{"model": "image denoising model", "dataset": "photos with spoken descriptions (Open Images, Localized Narratives)", "train_examples": 101725, "image_size": 32, "crop_scale_min": 0.5, "horizontal_flip": true, "translate": 0.06, "task": "denoising", "loss": "l1", "noise_std": 0.6, "arch": "unet", "norm": "batchnorm", "activation": "silu", "widths": [48, 96, 144, 192], "blocks_per_level": 3, "block": "basic", "attention": false, "upsampling": "transposed_conv", "init": "kaiming_normal", "residual_init": "none", "optimizer": "soap", "beta2": 0.999, "lr": 0.0019, "beta1": 0.95, "shampoo_beta": 0.95, "eps": 1e-08, "precondition_frequency": 10, "max_precond_dim": 1024, "merge_dims": true, "one_sided": true, "adamw_lr_other_params": 0.0022, "ema_decay": 0.999, "steps": 35900, "batch_size": 64, "epochs": 22.6, "lr_schedule": "wsd_sqrt", "decay_fraction": 0.3, "final_lr_fraction": 0.01, "warmup_steps": 7180, "weight_decay": 0.0, "adamw_weight_decay_other_params": 0}
Rows from block 9, named by matrix and row number. Rows with one number belong to one channel. Each number is 128 + 32 x the weight over its row's rms, rounded and kept within 0 to 255. All counts start at 0. After the name is the row's rms in percent of the matrix's.
# convs0: first 3x3 conv (model.mid.0.convs.0.weight, 192x192x3x3), inputs 110-131, a 3x3 kernel for each
# convs1: second 3x3 conv (model.mid.0.convs.1.weight, 192x192x3x3, transposed), outputs 110-131, a 3x3 kernel for each
convs0.89 058 [134  83 156 107 162 160 106 161 110  89 169 139 103 134 148 118 130  83 141 163 164  64 110 128 110 100 139 123 112  73  98 120  92 138 110  85 189  45 161 190 127 103 149 145 145 123  13 111 153 155 172  87  36  63 147  96 146 125 100 122 118 136  96 192 138 133 129 108  45 124 137 236  88  83 159 146 114 143  99  92 154  34 174 146  97 110 150  81 148 118 148 155 116 138 134 139 118 117  88  90 129 121 122 115 139 155 101  52  85 128 131 128 155 109 120 131  99 105 144 132 111 126 133 124 136 139 138  78 119 156 141 159 104 122 110  83 145 122 137 132 147  93  76 132  94 151  88 150 111 185 141 120  74 145 149  57 146  96 139 119 177 107 117 134 157 135 123 144  87 126  80 130  89 186 138 131 135  75 149 128 152 108 143 138 101 102 131 106 179 142 148 121  94 126 104 145 165 163]
convs0.90 083 [155 139 103 176 108  99 104 162 128 211 143  58 179 154  31 181 128 140 166  86 130 157 111 131 140 140  80 139 187  92 151  88  99 159 159  97  96 125 193 136 140 193  45 129 149 182 140 101  75 169 155  89 101 170 161 128 100  97  66  95 125 139 135 146  41 144 123 188 126 213 155 128 129 156  97 120 134 127 141 163 160 100 125 138 162 126  77 116  87  97 151 111  81 146 134 122 167 164 110 158  97 113 143 100 116 120 119 106 152 148  58 163 153  11 140 131 130 161 145 121  95 134 131 150  83  91 217 175 176 133  98 119 123 119 114  98 136  88 156 174 130 139 163 118  98 133 148 230  90  74 107 137 110 147 156 106 168 134  75 130 115 185 139 148 109 143 110 133 108  92  29 138  94 100 147 115 119 138 134 135 130 112 103 121 108 137 184 143 131 125 146 112  98 154 105 114  24 106]
convs0.125 107 [155 139 122 110 169  99 143  97 105 144 105 141 135 160 137 127 133 116  61 135 112 134 106  64 102 120 130 153 124 134  94 183 109 134 152  92  44 108 184 133 138 212 186  92 172 141 120 165 130 156  92 168 109 148  92 150 110 128 147 104 117 125 118  84 153 138 155 144 142 174  96 158 131 148 109 121 148 117 131 116 129 118 125 181 119 145  86 100 120 152  64 154 141  87 207  47  69 141  96 179 135 113 135 146 132 138 130  56 141 140 113 118 126 154 149 100 127   0 202  98 145 153 125  97  67 163 141 141 178 164 138 155 121 136  53 182  97 150 145 128 160  45 143  98 171 143 141 148  81 123 106 188 113 128 149  71 135 137 133 150 149 106 128 115 130  77 182  75  65 110 176 181 132 117 120 143 104 106 137 123 112 151 133 153 113  59 146 128 123  80 144 130 173 118 103 129 151 141]
convs0.126 137 [ 36 144 172 150  96 122 131 167  60  56 130 214 123  76 142 136 146 109 137 127 105 184  99 150 165 108 131 139 130 186  49 131 124 163 119 132 126 167 154 172  74  94 102 158  99 141 110 132 115 191  95 143 125 148 166  58 131 137 120 158  84 161  76 146 196  66 112 148 119 134 114 111 116 118 192  69 147 125 159 125  69 122 150 180 167 151 106 120 164 153 107  61  98 132 112  80 136 122 111  82 151 134 144 158 120 101 114 165  46 144 197 130 135 119 116 155 102 240  96 162  21 158 117 223 109  44  98 117 159 157 132 110  92  96  70  87 153 159  92 150 133 133 121  90  24 151 157 189  90 152  99 150 116 164 177 108  93 120 160 127 174 135 115 117 136 121  89 189 158  81  42 100 114 216 156 148 115 119 107 130 118 131 114  92 133 128 142 130 129 196 128 106 118 205  77 192 182 126]
convs0.127 077 [185 151 131 168 122 157 137 178 118 157 175 106 158 130  65 146 178 117 187 136 126  86 129 177 162 122 133 164 132  88 176 133 152 185 101 108 193  90 160 182 166 162 106 126  91 113 111  47  89 180 135  56 116  91 181 137 112 116 143 137 154 178 141 161 141 183 125  96 162 142 164 120 138 164 123 177 149 115 119 110 130 114 112 203 191 158 102 150 145 103 123 121  95 131 175 139 153 166 107 164 105 139 141  88  98 145 127 108 162 130 100 149 179  67 161 149 143 183 123 134 114 157 146 131 119  88 195 151 156 123 135 145 108 146  96 112 163 144 210 133 116 175 128 137  93 160 103 222 157  88 107  95 143 133 122 177 123 105 146 116 102 155 131 131 130 155 140 134 104  42  79 171 103 155 140 138 164 137 104 138 141 162 151 125 120 113 128 203 153 174 172 149 103 156 114 123 121 111]
convs0.128 071 [155 124 113 144 121 138 119 115 160 105  71 190 133 172 182 138 102 150 136 110  53  92 133 102  67 125 125  96 142 126 145 127 144 132 149 133  98 114 137 138 198 181 163 115 147  90 139  59 167 115 128 129 145 126 172  70 137 136 123 156  44 136 115  43 170 115  81 206 181 149 142 122  80 158 111 120 151 121 133 110 134 142 154 190 161 213 132 105 124 188 100 171 113 108 171  68  51 142 120  95 113 118 153 169 117 142  66 109  57 107 129 167 122 208  94 111 198  61 213 158 107 124 104  79 131 140 124  94 140 166 128 161 163 153 130  76 138 137 124 144 132 111 105 123  99 167 100 214  86 146 113 229 155 210 172  65 122 128 190 105 176 128 113 121 131 122 129 103  81 101 129 125  85 154 194 185  99 138 110 133  69 133 135 100 153  93  96 123 148 130 138 163 157 147 103 141 145 113]
convs0.129 091 [124 126 151 130 139 128 144 121 159  90 133 141 105 161 184 130 184 182 132 157 178 172 134  80 125  83 164 168 141  93 115 160 165 130 141 140  90 206 133 101 160 155 100 206 172  92 205 122 112 173 153 168 155 150 156 123  78 121 129 162 146 111 121  82 129 135 116 122 168 104 219 128 179 105 120 100 213 123 117 138 133 119 174 165 204 132  98 184 102 131 137 132 144 147 160 133 139 108  59 125  99 136 108 152 112 132 109  98 133 111 148 102 128 191 117 154 215 132 130 145 121  98 132 130  97  57 152 139 131 116 157 159 165 138 147 157 112 149  91 156 164  95 166 177 110 141 151 172 165  99 176 175 105  91  95  61 128 107  89  50  80 194 156  86 124  60 171 125 189 158  73 147  95 110 118 144 125 134 175 131 150 107  98 115 176 159 165 154 138 160 152 155  98 176 106 139 130 147]
convs0.130 090 [154 123 143 114 105  69 156  96 144 151 114 135 121 128  90 134 121 124  81 139 107 167 159 157 135 155 102 145 168 146  68  90 112 109 152 155 103 159 140  99 139 103 138 126 168 184 134 114 117 113 122 127 127 175 107 186 155  82 109 127 156 160 118 111 122 129 122 113 174 129  82 112 147 184 112  99  91  88 122 184 128 164 227 155 139 137 189 178 197 146  41 104  58 102 117  92 102 137  79 151 140 108 132 132 143 137 137 131 134 160 130  83 159  74 156 118 135 147 131 124  98 133 117 140 141 147 138 125 157 142 115 123 101 114 110 141 158 132 128 106 111 130 103 120 111 143 155 127  93 159 142  97 165 178 172  66  70 144 255 155 175  63 114 149  89  54 139 129  75 109 181 138 189 104 126 125 115 124 117 136 150 172 102  76 102 121 117  99  93  93 161 126 193 151  96 231 192 100]
convs0.131 107 [126 137 149 114 117 164 161 135 163 184 207  37 118 128  21 132 142 121 107 122 118 115 101 146 166  93  92 149 140 115 158  77  81 129 169 142 190 176 151 155 102  52 126 123  55 156 133 161 124 128 168 113 109 178 142  85 124 141 149 136 163 111 119 201 132 196  91 122  27 153 164 134 152 130 140 177  85 138 131 124 166 146 100 123 132 165 119  99 132 173 127  99 114 116 129 166 165 134 114 150 120 136 132  96 146 160 130 107 232 179  50 128 130   0 145 155 136 164 105 112 161 126 154 111  90 175 164 151 196  95  49 125 165 103 133 111 152 151 144  92 113 122 210 111 121  55 178 160 141  74  82 120 165 149 141 133 125 119  88 145 149 164 101 124 133 177 109 108 156 129 158 137  91 166 140 110 171 157 147 112 135  65 116 164 149 167 164  94 113 106 158  94 102 127 168 104 159 125]
convs0.132 118 [129 147 144  81 150 129 110 158 115 129 125 148 129 119 162 140 131 140 119 153 117  82 147 131 142 132 160 129 159 115 109 152 109 167 123 214 255 111  78 171  62  81 171  88  94 186  66 117 137  78 137 101 130 120 111 146 140  92 151 170 116 196 124 176 108 197 136 139 117  92 113 124 151 180 102 116 133 118 139 171 120 148 161 117 129 150 218 178 159 122 123 123 129  93 123  97 107 159 129 129 135 137 162 175 117  72 201 190  91 165 152  82 131 169 169 155 178 166  98  92 123 135 146 114 163 104 147 118 151 123 155 169 136 164  91 127 167 104  95  98 156 182 122 152  90 200 103 122 138  91 113  95 103 115 144 129  99 145 157 151 189  72 108 171  92 142 177 139  58 130 171 160 119 129 102 176 112  91 174 117 178  65 145 135 103 113  31  84 174 104 128 110 117 124 103 200 200 161]
convs0.133 139 [167 135  80 137 148  82 148 109 110 140  80 172 161 143 168 117 115 124 181  85 118 185 138  88  96  99 110 154  93 138 143 146 109 134 110 154 121 255  88 100  94 125 121 186 104 146 201 163 146  99  91 127 160 141 117 118 123 163 140  62 128  97 131 130 126 170 155 148 149 118  93 123 178  66 160 178  89 153 114 102 125 117 113 107 152 166  73 123 105 122 166  99 113 196 100 109 122  83 108 160 144 118 130 125 120 155 123  97 114 139 132 171  83 162 151 118 103 113 112 142 201 137 101 126  84  61 127 134 117 109 107 143 148 126 105 160 133 104 111 138 117 129 138 147 158 169 105 183 158  65 201 108  72 122 139 133 199  60 118 131  80 120 138 116 153 117  90 147 255 140   0 165 138 106 113 130 104 140 116 112 144 179 180 141 118 103 130 122 134 132 108  95 135 131  58 101 189  87]
convs0.134 108 [127 115 142  78 159 142 113 113 105  57  32 240  82 175 255 101 117 159 118 155 118 102 142 146  92 120 138 147  76 201 145 125 140 168 117 104 148  98 139 127 119 205 133 133 137 105  98 123 116 101 149 115 160  94 136 144 122 120 113 108  95 111 157  77 192 116 167 171 184  82 113 128 122 104 126 137 168 128 133  67 146 108 101 166 152 205 108 116 111 164 126 135 146 116 140 100  89 113  87 115 129 122 134 124 115 159  92 119  32  31 238  67 192 255  90 134 170  94 125 156 104 159 150 113 147 131  89  80  81 168 170 151 163 183 146 107  89 165 122 146 147 103 105 131 166 142 153 135 131 128 160 126 137 176 147 106  98 197 202  98 151  83 113  92 158 131 152  92 110 152 149 118  85 134 128 153 153 118 111 139 102 110 134 134 172 109  77 127 123 146 139 102 137 149 134 106 166 113]
convs0.135 069 [ 87 156 152 128 132 135  96 100 121 137 125  59 160 183 108 150 126 164 169 115  78 139 107 129 165  93  89  91 136 144  88  63  97 186 142  70 149   0 238 161 177 228  95 111 129 215  75 134  85 221 126 121  84 103 125 104  94 119  63 136 165 123 113 150  58  95 187 124 148 174 125 151  92 118 107 187  83 104 161  82 148  62 130 137 173  95  55 159 106 115 157 138  93 181 134 108 151 119 120 113 111 125 124 100  92 171 156 113  92 109 134 147 168  64 105 138 138  50 231 124  85 113 128 127 111  83 137 109 134  71 139 146 137  85  43 111 116 103 178 138 154 103 142 129  91 131 143 172  78 166  91 131  45 144 148 138 138 129 129 153 141 136 116 115 146 174  82 106 147 124  47 121  99 153 151 150 124 144 149 119 143 107 112 154 181  86 147 111  81 151 126  54 164 100 123  91  24 127]
convs0.136 099 [158 119 105 117 171 123 132  99  82  56  43 229 118 136 255  99 145 153 148 147 129 133 142 109  94 152 156 140 121 198 146 101 142 137  90 109 104 136 121 135 151 193 119 133 169 173  97 156 157  92 132  86 180 148 126 193 117 116 116 103 137 111 150  86 130 137 190 106 211  69 117  83 166 117 164 116 166 131 116 121 130 131 107 187 172 196 118 152  94 135 133 124 168 147 121 139 117 130  95 132 170  87 120 133  92 157 120 122  50  54 236  93 132 255  93 144 191 136 101 162 109  86  91 121 163  84  85 101  61 161 198 156 124 109 156 119 123 167 125 141 169 107 145 108 142 155 154  95 161 120 157 110 114 119 127  97 135 178 142  96  59  79 157  68 159  82 175 113 157 199  87 138 102 102  94 184  85  95 119 143 152 133 136 144 150 113  96 144 130 102 141 150 108 156 117 110 131 124]
convs0.137 113 [106 122 162  99 171 152 138 106 139  79 122 169 147 159 208 153 153 136 125 103 115 139 111  78  97  96 104 155 113 136  82 189  90 151 145 134 218 255  28 106 108   5 167 145 124 185 103 198  57 126  75 106 101  80  95 110 119 150 135 147  98 104 120  62 104  88 121 200 137 129 122  86 130 142 128 137 114 102 142 141 149 110 105 110 151 151 141 123 106 120 131  93  75 135 110 119  56 103 120 131 153 119 150 146 120 113 124 153  79 117 177 184 102 175 141 111 165 122  86 182 242 139 123 156  47  87 125 120 151 147 147 145 178 118  97 152 152 118 131 121 127 143 161 156 145 172 125 162 127  38 104 167 158  98 116 120 181  47 167 109  74 116  63 125  89 186 130 112 121 115 195 133 121 126 147 151 129 133 138 121 107 106 103 137 140 112 130  70  97 111 117 123 146 117 128 108 212  92]
convs0.138 117 [169 103 133  64 173 117 165 128 106 190 152  46 143 150  84 127 121 105 113  90 117  95  75 112 125 152 151 109 118 129 127 100 114 164 158  86 166 169 184 158  93 104 120 106  72 141  89 161 218 142 115 112 117 185  61 102 128 118 134 145 142 143 138 172 157 102 224 114  90 167  99 150 142 129 132 131 147 111 116 135 156  86  72 139 125  87  25 110 118 135  87 118 103 114 142 110 132 168 152 139 150 125  87  99 131 127 172 139 227 142  66 140 156  78 128 121  98  40 152 101 190 109 161 131  86 151 136 167 157  84 114 134 122 125  50 198  94 131 136 125 147 109 159 107 146  98 143 100  98  85 143  95 122 123  79 171  84 169  76 119 159 162 114 102 123 176 151  91 109 139 177 152 124  97 137 131 125 105 132 108 150 156 145 152 162  54 143  93 134 101  90 118 164 133 130 110 151 149]
convs0.139 109 [107 124 203 136 127 165 134 129 114   0 114 195 116 146 255 177 148 164 122 138 111 131 130 109 161 131 116  49 109 186 132 118 140 136 149 214 248 134 109 142  59  72 146 118  52 151 164 155 129  33 114  75 134 156 143 115 181 161 142 129 163 123 133 185 164 151 167 121 126  66  67  66 117 140 149 188 103 109 116 124 140 128  86 122 131 134 144 144 138 109 134 124 125 123 171 103 130 121 123 133 108 170 156 163 130 144 132 122  63 105 204 167 121 231 138 149 127 140  84 165 179 160 110 107 113 130 148  71 134 151 178 167 161 139 103 134 139 120  99 119 140 159 167 134  93 187 159 141 152  81  94  93 116 143 160 119 208 118 155 114  97 105 106 115 122 159 135  90 126 121 125 138 108 155 135 151 142 133 129 103 179 117 106 147 164 133 146  93  99 108 128  95 112  77 129 178 162 129]
convs1.89 090 [180 122 146 138 166 117 162 180 159 188 137 159 130 112 143 191 161 173 146 106 118 132 144 131 151 115 123 144 141 147 137 110  86 144 135 140  44 113 102  99  86  87  78  96  65 154 120 142  87  52 134  75  97 151 113 118 146 137 134  96 118 142 118   0  39  48 163 138  49 136 132 124 164 170 104 137 142  97 186 221 183  68  76 150  67 108  57  83 106  91 105 112 142  83  85 139 143 136 139 155 156 157 108 111 143 150 158 157 147 123 152 190 111 131 161 148 206 161 122 111 129 119 175 168 121 171 123 145 161 147 104 129 128 155 169 119 122 146 110 210 141 107  99 112 120 116 138 132  82 143 170 131 149 140 123 131  75  87  93 139 138 176  89 153 108 208 206 117 148 157  84 155 128 124 126 137 101 159 151 136  15 122 121  99 114  77 103 113  93 197 119 174 159 149 125 151 187 130]
convs1.90 081 [148 161  43  68 141 143 103 155 126 125 133 116 143 137 127 122 114 115 130 149 162 144  85 123 108 176 126 110 146 131 133 134 177 151 119 149  78 113 143 141 145 101 120 109 109 143 136 143 164  97  85 156 150 173  87 171  82 109 159 122 129 148 141  74 248 147 229 118 110 128 127 141 116 140  88 120 146 190 133 124 161  54 132 111 230 157 122 174 134 174 130 157 137  63 141 130 131 209 147 108 141  86 154 147 153 124 134 141 106 132 140 251 111 155 135 141 143 191 164 193  65 136 129 129 157 173  56  98 171 120 147 172 131 115 107 158 117 105 130 150 137 135 145 116 115 123 116 171 105 196 123  93 166 178 115 176 131 169 114  86 128 129 104 184 160 183 131 119 117 137 107 136  69 114 124 153 146 125 118 139 100 128 151  97  90 115 106 116 134 122  97  60 200 136  39 181 105  92]
convs1.125 099 [107 152 151 142 138 139 150 143  97 166 153 127 137 151 108 160 161  95 156 105 135 132 123 177 110 112  88  98 152 152 131 100  87 100 144 164  67  91 163 137 123 122 129 140  92 122 116 141 116 101 108 142 136 151 103 144 108 118 149  51 105 107 116  86  44  90  97 178 219 169 140  55 164 167 104 154 141 120 130 133 141 141  91  35  96  86 126 174 211 127 106 138 106 176 125 154 121  74  97 134 115 141 148 145 139 143 118 147 154  57  92 115 137 134 194 184 140 153 128 163 173 157 160 102 134  83 119 108 148 146 131 151 114 136 112 170 112 121 153 116 153 165 150 123 116 161 111 158  90  89 114 179 160 124  90 161 123 150 141 114 120 101 144 168 143 110 189 158 175 159 196 124 147 114 123 134 116 123 130 154 108 130 142 100 103 139 100  91 101 152 156 218 183 155  74 152 158 135]
convs1.126 112 [ 46 231 143 168  62  89 162 114 132 101 149 111 167 123 121 162 106 150 102 139 137 151 143 160 158 118  99 121 126 116 149 129 128 141 170 132 109 120 109 137 150 136 131 114 102 156 121 131 145 151 117 143 154 133 139 160 124 171 101 146  97  99 154 140 141 126 131 144 146 134 115 109 162 140 146 126 148 112 113 162 147 175 142  89  90  82 146 106 147 109 129 104 100 126 168 143 118 141 152 162 152 127 145  82 164 117 132 122   0 150 104 194 120 141 187 174 132 130 112 117 173 195 169 105 147 163 135 175 118 131 114 117 120 126 138  98 106 120 128 125 116 150  79 116 167 121 133 149 135 153 120 152  97 113  94 112 143 181 105 148 119 151  75  91 101 122 116 116 159 115 129 155 123 151 121  96 112 107 101 138 120 103  87 163 111 134 134  99 120 192 255 223  48  32  65 200  52 119]
convs1.127 095 [108 136 110 102 170 149 116 159  86 138 137  95 152 141  92 126 182  75 123 166 179 100  79  79 133 148  86 151 143 149 173 117 155 142  94 145 101 102 132 107  90 109 123  61 165 151 101 121 124 108 145 143 120 127 142 111 146 134 148 130 141 132 187  90 224 153 196  96 108 124  95 161 148 157 117 102 157 167 162 151 107 125 166 102 234 118 111 190 188 121 142 148 128  77 141 123  93 131 106 106 154 117 111 150 144 148 179 148 146  99  51 173 121 143 174 104  31 155 161 140 102 136 118 126 142 113 106 124 182 130 148 127 139 124 142 141  94 109 110 126 122 122 136  79 133 132 102 155 103 135 124 105 131 144 176 166  98 159 100 101 146 132 160 138 169 197 110 138 140 109 115 154 142 157  94 113 108 155 148 114  98  76 174 132  91  86 100  98 129  81 135 192 119 183  60 140 167 174]
convs1.128 076 [111  73  70 164 163 131 130 144 147  79 112  83 110 149  96 127 166 117  89 141 110 137  99  90 113 137  95 148 135 158 146 159 145 157 105 111  98  48 114 153  95 113 141  88 118 159 133 160 127 127 136 168 120 124 125 128 113 165 117 166  84 148  91  85 166 150 153 138 151 107 135 113 146 114  90 139 165 159  96 150 133 136 127  55 247  72 149 201 163 134  85 141 130  75 178  99  78 133  88 103 148 118 149 135 124 123 143 129  32  87  97 255 151 134 161 106 109 143 154 163  88 136 123 133 142 116  84 143 118 108 141 114 152 185 105 163  83 126 116 146 116 132 132  70 111 120  94 143  76 178 157 143  75 102  91 133 107 154 153  86 124 133 145 163 125 178 166 133 131 140  77 145 126 109  98 135  87 135 111 145  86  84 194 108 113 108 117 106  89 186 122 129 140 152  98 157 113 114]
convs1.129 096 [ 86 160 148 173 130 140  96 177 151 106 163 143 150 120 105  88 163 147 163 160 118 119  93 101 154 115 157 165  65 104 165 169 147 134 112  58 133 140  89 135 116 144 130 113 116 155 128 145 106 172 115 134 135 107 105 139 104 148  87 156 122 177  84 182 194 115 157 119 117  99 126 130  78 100 147 122 192 143 118 138 164 140 136 168 138 152  57 127 140 127 136 212 145 117 125 148 118 137 127  98 114 159 103 126  90 145 149 151  93 113 139 173 131 126 155 163 151 189 170 119 120 142 120 105 140 151  67 168 148  99 131 112  93 142 159 115 157 154 140 155  99 129 127 107 109 121 113 117 153 151 119 128 109 161 147  88 143  99 140 129 135 138  77 105 173 181 184 138 151 104  43 146  76 137 130 127 127 133 105 133 106 119 102 155 100 147 149 142 131 170  92 193 174 150  44 107 150 180]
convs1.130 101 [141 189 166 184 162 175 124 126 140 144 124 147 150 127 120 131 134 139 172 135 124 114 146 155 127  76 112 106 136 120 134 178  60 125 180 143  99 127  94 116 134  95 126 140  87  89 140 129 153 118 144 118 161 134 133 160 127 107 124  52 137 152 143 109 105 100  84 175 173 230  95  35 148 179 156 133 160 129 128 134 165 141 109  66  76  67 153 206 176 155 103 117 129 141 123 211 115 101  81  94 130 155 147 114 157 134 106 132  98  79 125 165 104 155 219 149 132 140 140 130 168 181 150 148 129  89 119 145 167 149 113 138 111 121 137 143 112 132 139 110 107 127 125 160 123 129 153 106  98  96 162 122 181 120 122 108 166 145 188 122 110 115  96 118 111 152 202 140 117 165 143 101 166 145 134 149 132 112 143 113 101 128 131 126 117  97 128 114 107 187 231 180 102  76  81 163 150 111]
convs1.131 090 [ 89 148 134 109 155  85 150 160 113 106 137 125 163 120 155 153 142 139 125 136  97 106 115 125 126  58 129  79 149 133 156 102 152  98 151 126 110 107  97 106 146 137 117 103 117 134 117 133 112 147 130 138 193 153 112  96 122 141 136 127 100 160 104  53 129 203 122 171 146 149  71 128 147 119 119 171 155 161  84 141 137 117  89 147 116 116 116 218 136  96 119 125  96 160 155 129 127 127 141  92 114 157 163 135 168 153 123 131  47 142 167 125 136 146 176 162 151 155 146 134 148 125 147 133 110 137  81 179 144 172 141 154 118 154 136 149 138 104  73 113 108 167 116 123 109 131 160 124  67 143  93 208 147  91 132 146 140 138 130 140 106 154 147  92 122 125 163 138 109 161 128 110 111 127 143 104 136 152 167 123  98 165 127 144  92 140  93 116 107 181 212 145 155 151 148 167  84 175]
convs1.132 193 [150 134 168 149 155  94  17 196 112 136 135 132 157 130 131 123 150 129 120 119 133 130 128 152 185 137 107 103 145 117 123 106 137 179  89 150 108 116 104 123 120 140 204 106 126 120 125 127 121 118 122 182 113 138 131 128 123 129 113 121 148  97 155  95 117  85  87 156 148 226 112 111 161 128 144 133 130 126 169 123 140 151 122  90  76 140 126 159 135 145 139 106 126 140 114 161  97 110 109 146 131 144 115 154 110  68 141 130  99 110 115 129 137 132 209 149 129 127 117 124 166 118 179 245  86 141 124 132 148 117 151 130  88 136 139 149 129 118 115 142 109  27 183 116 135 122  99 122 134 124 172 135 129 102 111 129 155 144 160 168 117 135 137 111 134 110 180 131  14 178 111 127 130 132 117 155 100  50 136 127 123 139 105 135 137 117 112 127 101 117 187 197  85 161  67  48 173 132]
convs1.133 098 [ 90 151 172 117 122 100 180 136 118 147 138  94 137 115 110 147 124 111 110 140 136  98 138 148 135  96  94  97 108 140 155 109  93 140 126 166 105  73 135  95 120 125 138 106 109 129 104 159 131 146  95 148 149 175 103 142 126 156 144 113 105 159  91  55   0 160  35 194 160 207 123  65 164 145  96 135 118 113 127 135 169 132  20  82  25  90 159 187 137 130 132 154  85 109 162 126 118 137 118 135 113 130 121 148 100 135 132 146 104  82 100  42 162  86 181 168 139 158 144 115 119 198 156 164 114  98 121 116 166 119 143 131 137 136 141 162 127  77 128 105 112 168 157 146 140 171  83 143  73  94 112 147 129 137 117 108 114 129 136 162 129  96  72 161 137 123 122 141 165 148 184 138 123 131 123 107 125 158 104 146 154 125 144 102 135 159 101 128 108 123 166 255 169 150  71 121 110 136]
convs1.134 107 [ 96  67 137 186 133 125 119 132 139 174 147  83 193 118 134 114 124 136 130 176 108 159 117 123 145 130 115 108 144 155 117 144 123  91 119  93 136 118 134  86 114 120 119 118 113 151 124  84  99 104 145 112 128 127 153  97 132 139 139 145 110 146 137  92  87 122  54 115 153 134 152  99 141 179 109  94 169 138 136 127 131  58  84 119 128  70  83 150 219 100 114 143 114 144 121 156 126 100 164 111  74 180 157 176 127 147 130 136 113 136  81 144  96 118 131 156 129 199 178  49 130 124 121  95  82 127 116  99 151 111 120 125 131 152 127  86 105 163 143  80 108 150  91 141 114 146 115 132 107 129 110 138 109 135 152  99 109 117  98 111 106 160  62  98 236 169 126 121 156  65 120  99 121 191  89 136  89 122 126 114 109 123 173 105 107 134 121 100 110 126  90 233 166 140 100 128 131 150]
convs1.135 072 [143  85 109 110 123 126  94 167 174 126 122  98 133 122 175 140 132 182 145 157 141 132  90  92 105 112 117  99 143 141 179 176 143 132 128 123  91 124 123  92  89 152 122 119 117 128 128 107 119  58 100 143 151 104 124 101  99 169 153 138 122 141 130 155 185 105 241  96 176 189 210  73 158 126 115 143 151 182 145 166 173 120 161  84 236 142 115 142 176  61  82 149 202  66 182 154 128 144 142 136 109 151 127 158 137 119 109 163 236 122 115 147 117 135 161 191  71 185 186 138 156 112 126 139 132 111 100 166 150 168 209 158 119 162 129 134 145 121 132 147 126  83  77 107 137 143 112 181 122  88 135 110 101 100 145 149 123 109 124 109  82 136 210 200 143  93 135  92 134 125 163 123 149 181 133 156  85 127 170 177 114 130 127  91 130 113 114 149 151 189  55 107 163 137  79 149 130 146]
convs1.136 090 [136 127 120 157 127 101 123 149 189 178 137  78 153 105  84 135 119 140 166 128  95 136 122 113 141 122 114 113 152 135 144 151 129  58 103 178 124 125 131  96  63 132 109 114  94 133 107 118 106 109 126 128 159 113 113 117 123  95 172 125 106 158 130 108 181 101 159  56 170 148 153 101 161 104 156  98 148 126 108 109 197  48  67 167 102 101  67 128 148 123 114 141 148  83 133 142 112 125 137 102  79 145 124 163 148 155 101 170 163 123 141 156 104 103  97 137 159 203 161 112 125 130 128 157 148 100 104 135 155 103 117 174  99 117 172  92 124  79 148  60  71 159 114 130  77 126 167 119 158 106 116  97 164 120 134 112 159 102 124 115 132 122 109 123 198 189 102  93 109 100 138 119 115 159 126  95  75 108 133 146 108 175 158 134  83 158 113 144 114 109 151 141 211 115  74 165 173 110]
convs1.137 117 [159 148 124 142 159 131 182 140 155 136 112  89 151 163 162 123 151 110 115 125 160 142 122 170 169 156  65 129 132 138 137 185  91 104 107 172  61 115 142 145 122 120 131 145  92 107 134 130 137 134 104 138 158 105 120 161 132 150 166 113 106 132 131  64  81 158 116 141 118 195 143  57 155 167 123 142 147 160  97 113 203 116  73 109  71 105 138 219 137 172 123  89 150 153 120 185  91  41 167 112 155 119 102 111 136 121  69 200  70  77 135 152 116 164 186 153 178 152 144 155 178 157 164 146 175  90 100 123 126 115 124 159 142  98 179 139 109 134 134 123 137 139 133 147 156 103 117  73 122 119 105  89 183  97 116 110 139 122 187 133 101 126 114 144 113 137 165 124 151 158 189 123 160 106 131 137 137 108 123 143 111 147 159 149 136 122 120 137  57 155 239 180 118 119 115 174 156 139]
convs1.138 097 [151 147 171 157 132 109 125 169  99 139 154 140 155 110 127 147 136  97 117 131 121 142 131 176 124 133  45 116 157 130 109 105 110 143 133 174  72 120 131 138 108 137 127 125  93 138 121 140 133 120 117 145 124 119 100 147 109 117 136  77 123 129 124  35  49 106  85 217 132 197  89 111 154 169 103 162 158 103 130 167 154 168 100  37  91  94 118 211 185 136 130 130 117 154 181 139  93 116 109 123 119 103 130 149 140 132 122 163 112 105  81 134 158 151 207 172 121 129 144 137 159 159 187 123 145  53  98 159 127 116 124 129 130 133 128 130  91 145 148 149  96 131 144 148  92 147 103 132 147 124 124 163 143  91 133 120 152 177 138 138 118  78  90 164 144 127 182 132 171 153 167 118 146 104 138 130 108 145 108 141 103 135 174 146 113 123 134 108 104 126 193 210 122 155 121 149 158 119]
convs1.139 131 [166 118 187 142 117 139 148 131 107 116 122 147 161 132 128 124 126 126 111 124 104 105 128 160 132 100  78 150 131 115 176  94 115 145 115 192 108 125  81 115 135 123 148 132 132 120 117 134 106 138 110 140 167 157 118 158  94 173 112 119 132 106 176  87  80 106 100 188 203 221  54  81 151 122 125 183 112 116 130 157 148  84 130  75  58 119  93 147 183 145  87 120 111 162 157 140  81  87  99 106 124 185 127 155 120 124 122 130 131  80  98  67 135 109 209 210 127 143 128 139 144 147 160 148 120  94 101 126 136 147 150 159 120  99 115 138 141  81 126 134 124 116 192 142 114 119 103 121 124  80 105 154 184 141 147 108 126 160 153 116 120  61 101 132 110 182 149 136 135 176 144 159 124 133 181 115 156 131 112 115 120 149 111 150 142 126 138 100 127 151 164 213 131 178 174 146 151 113]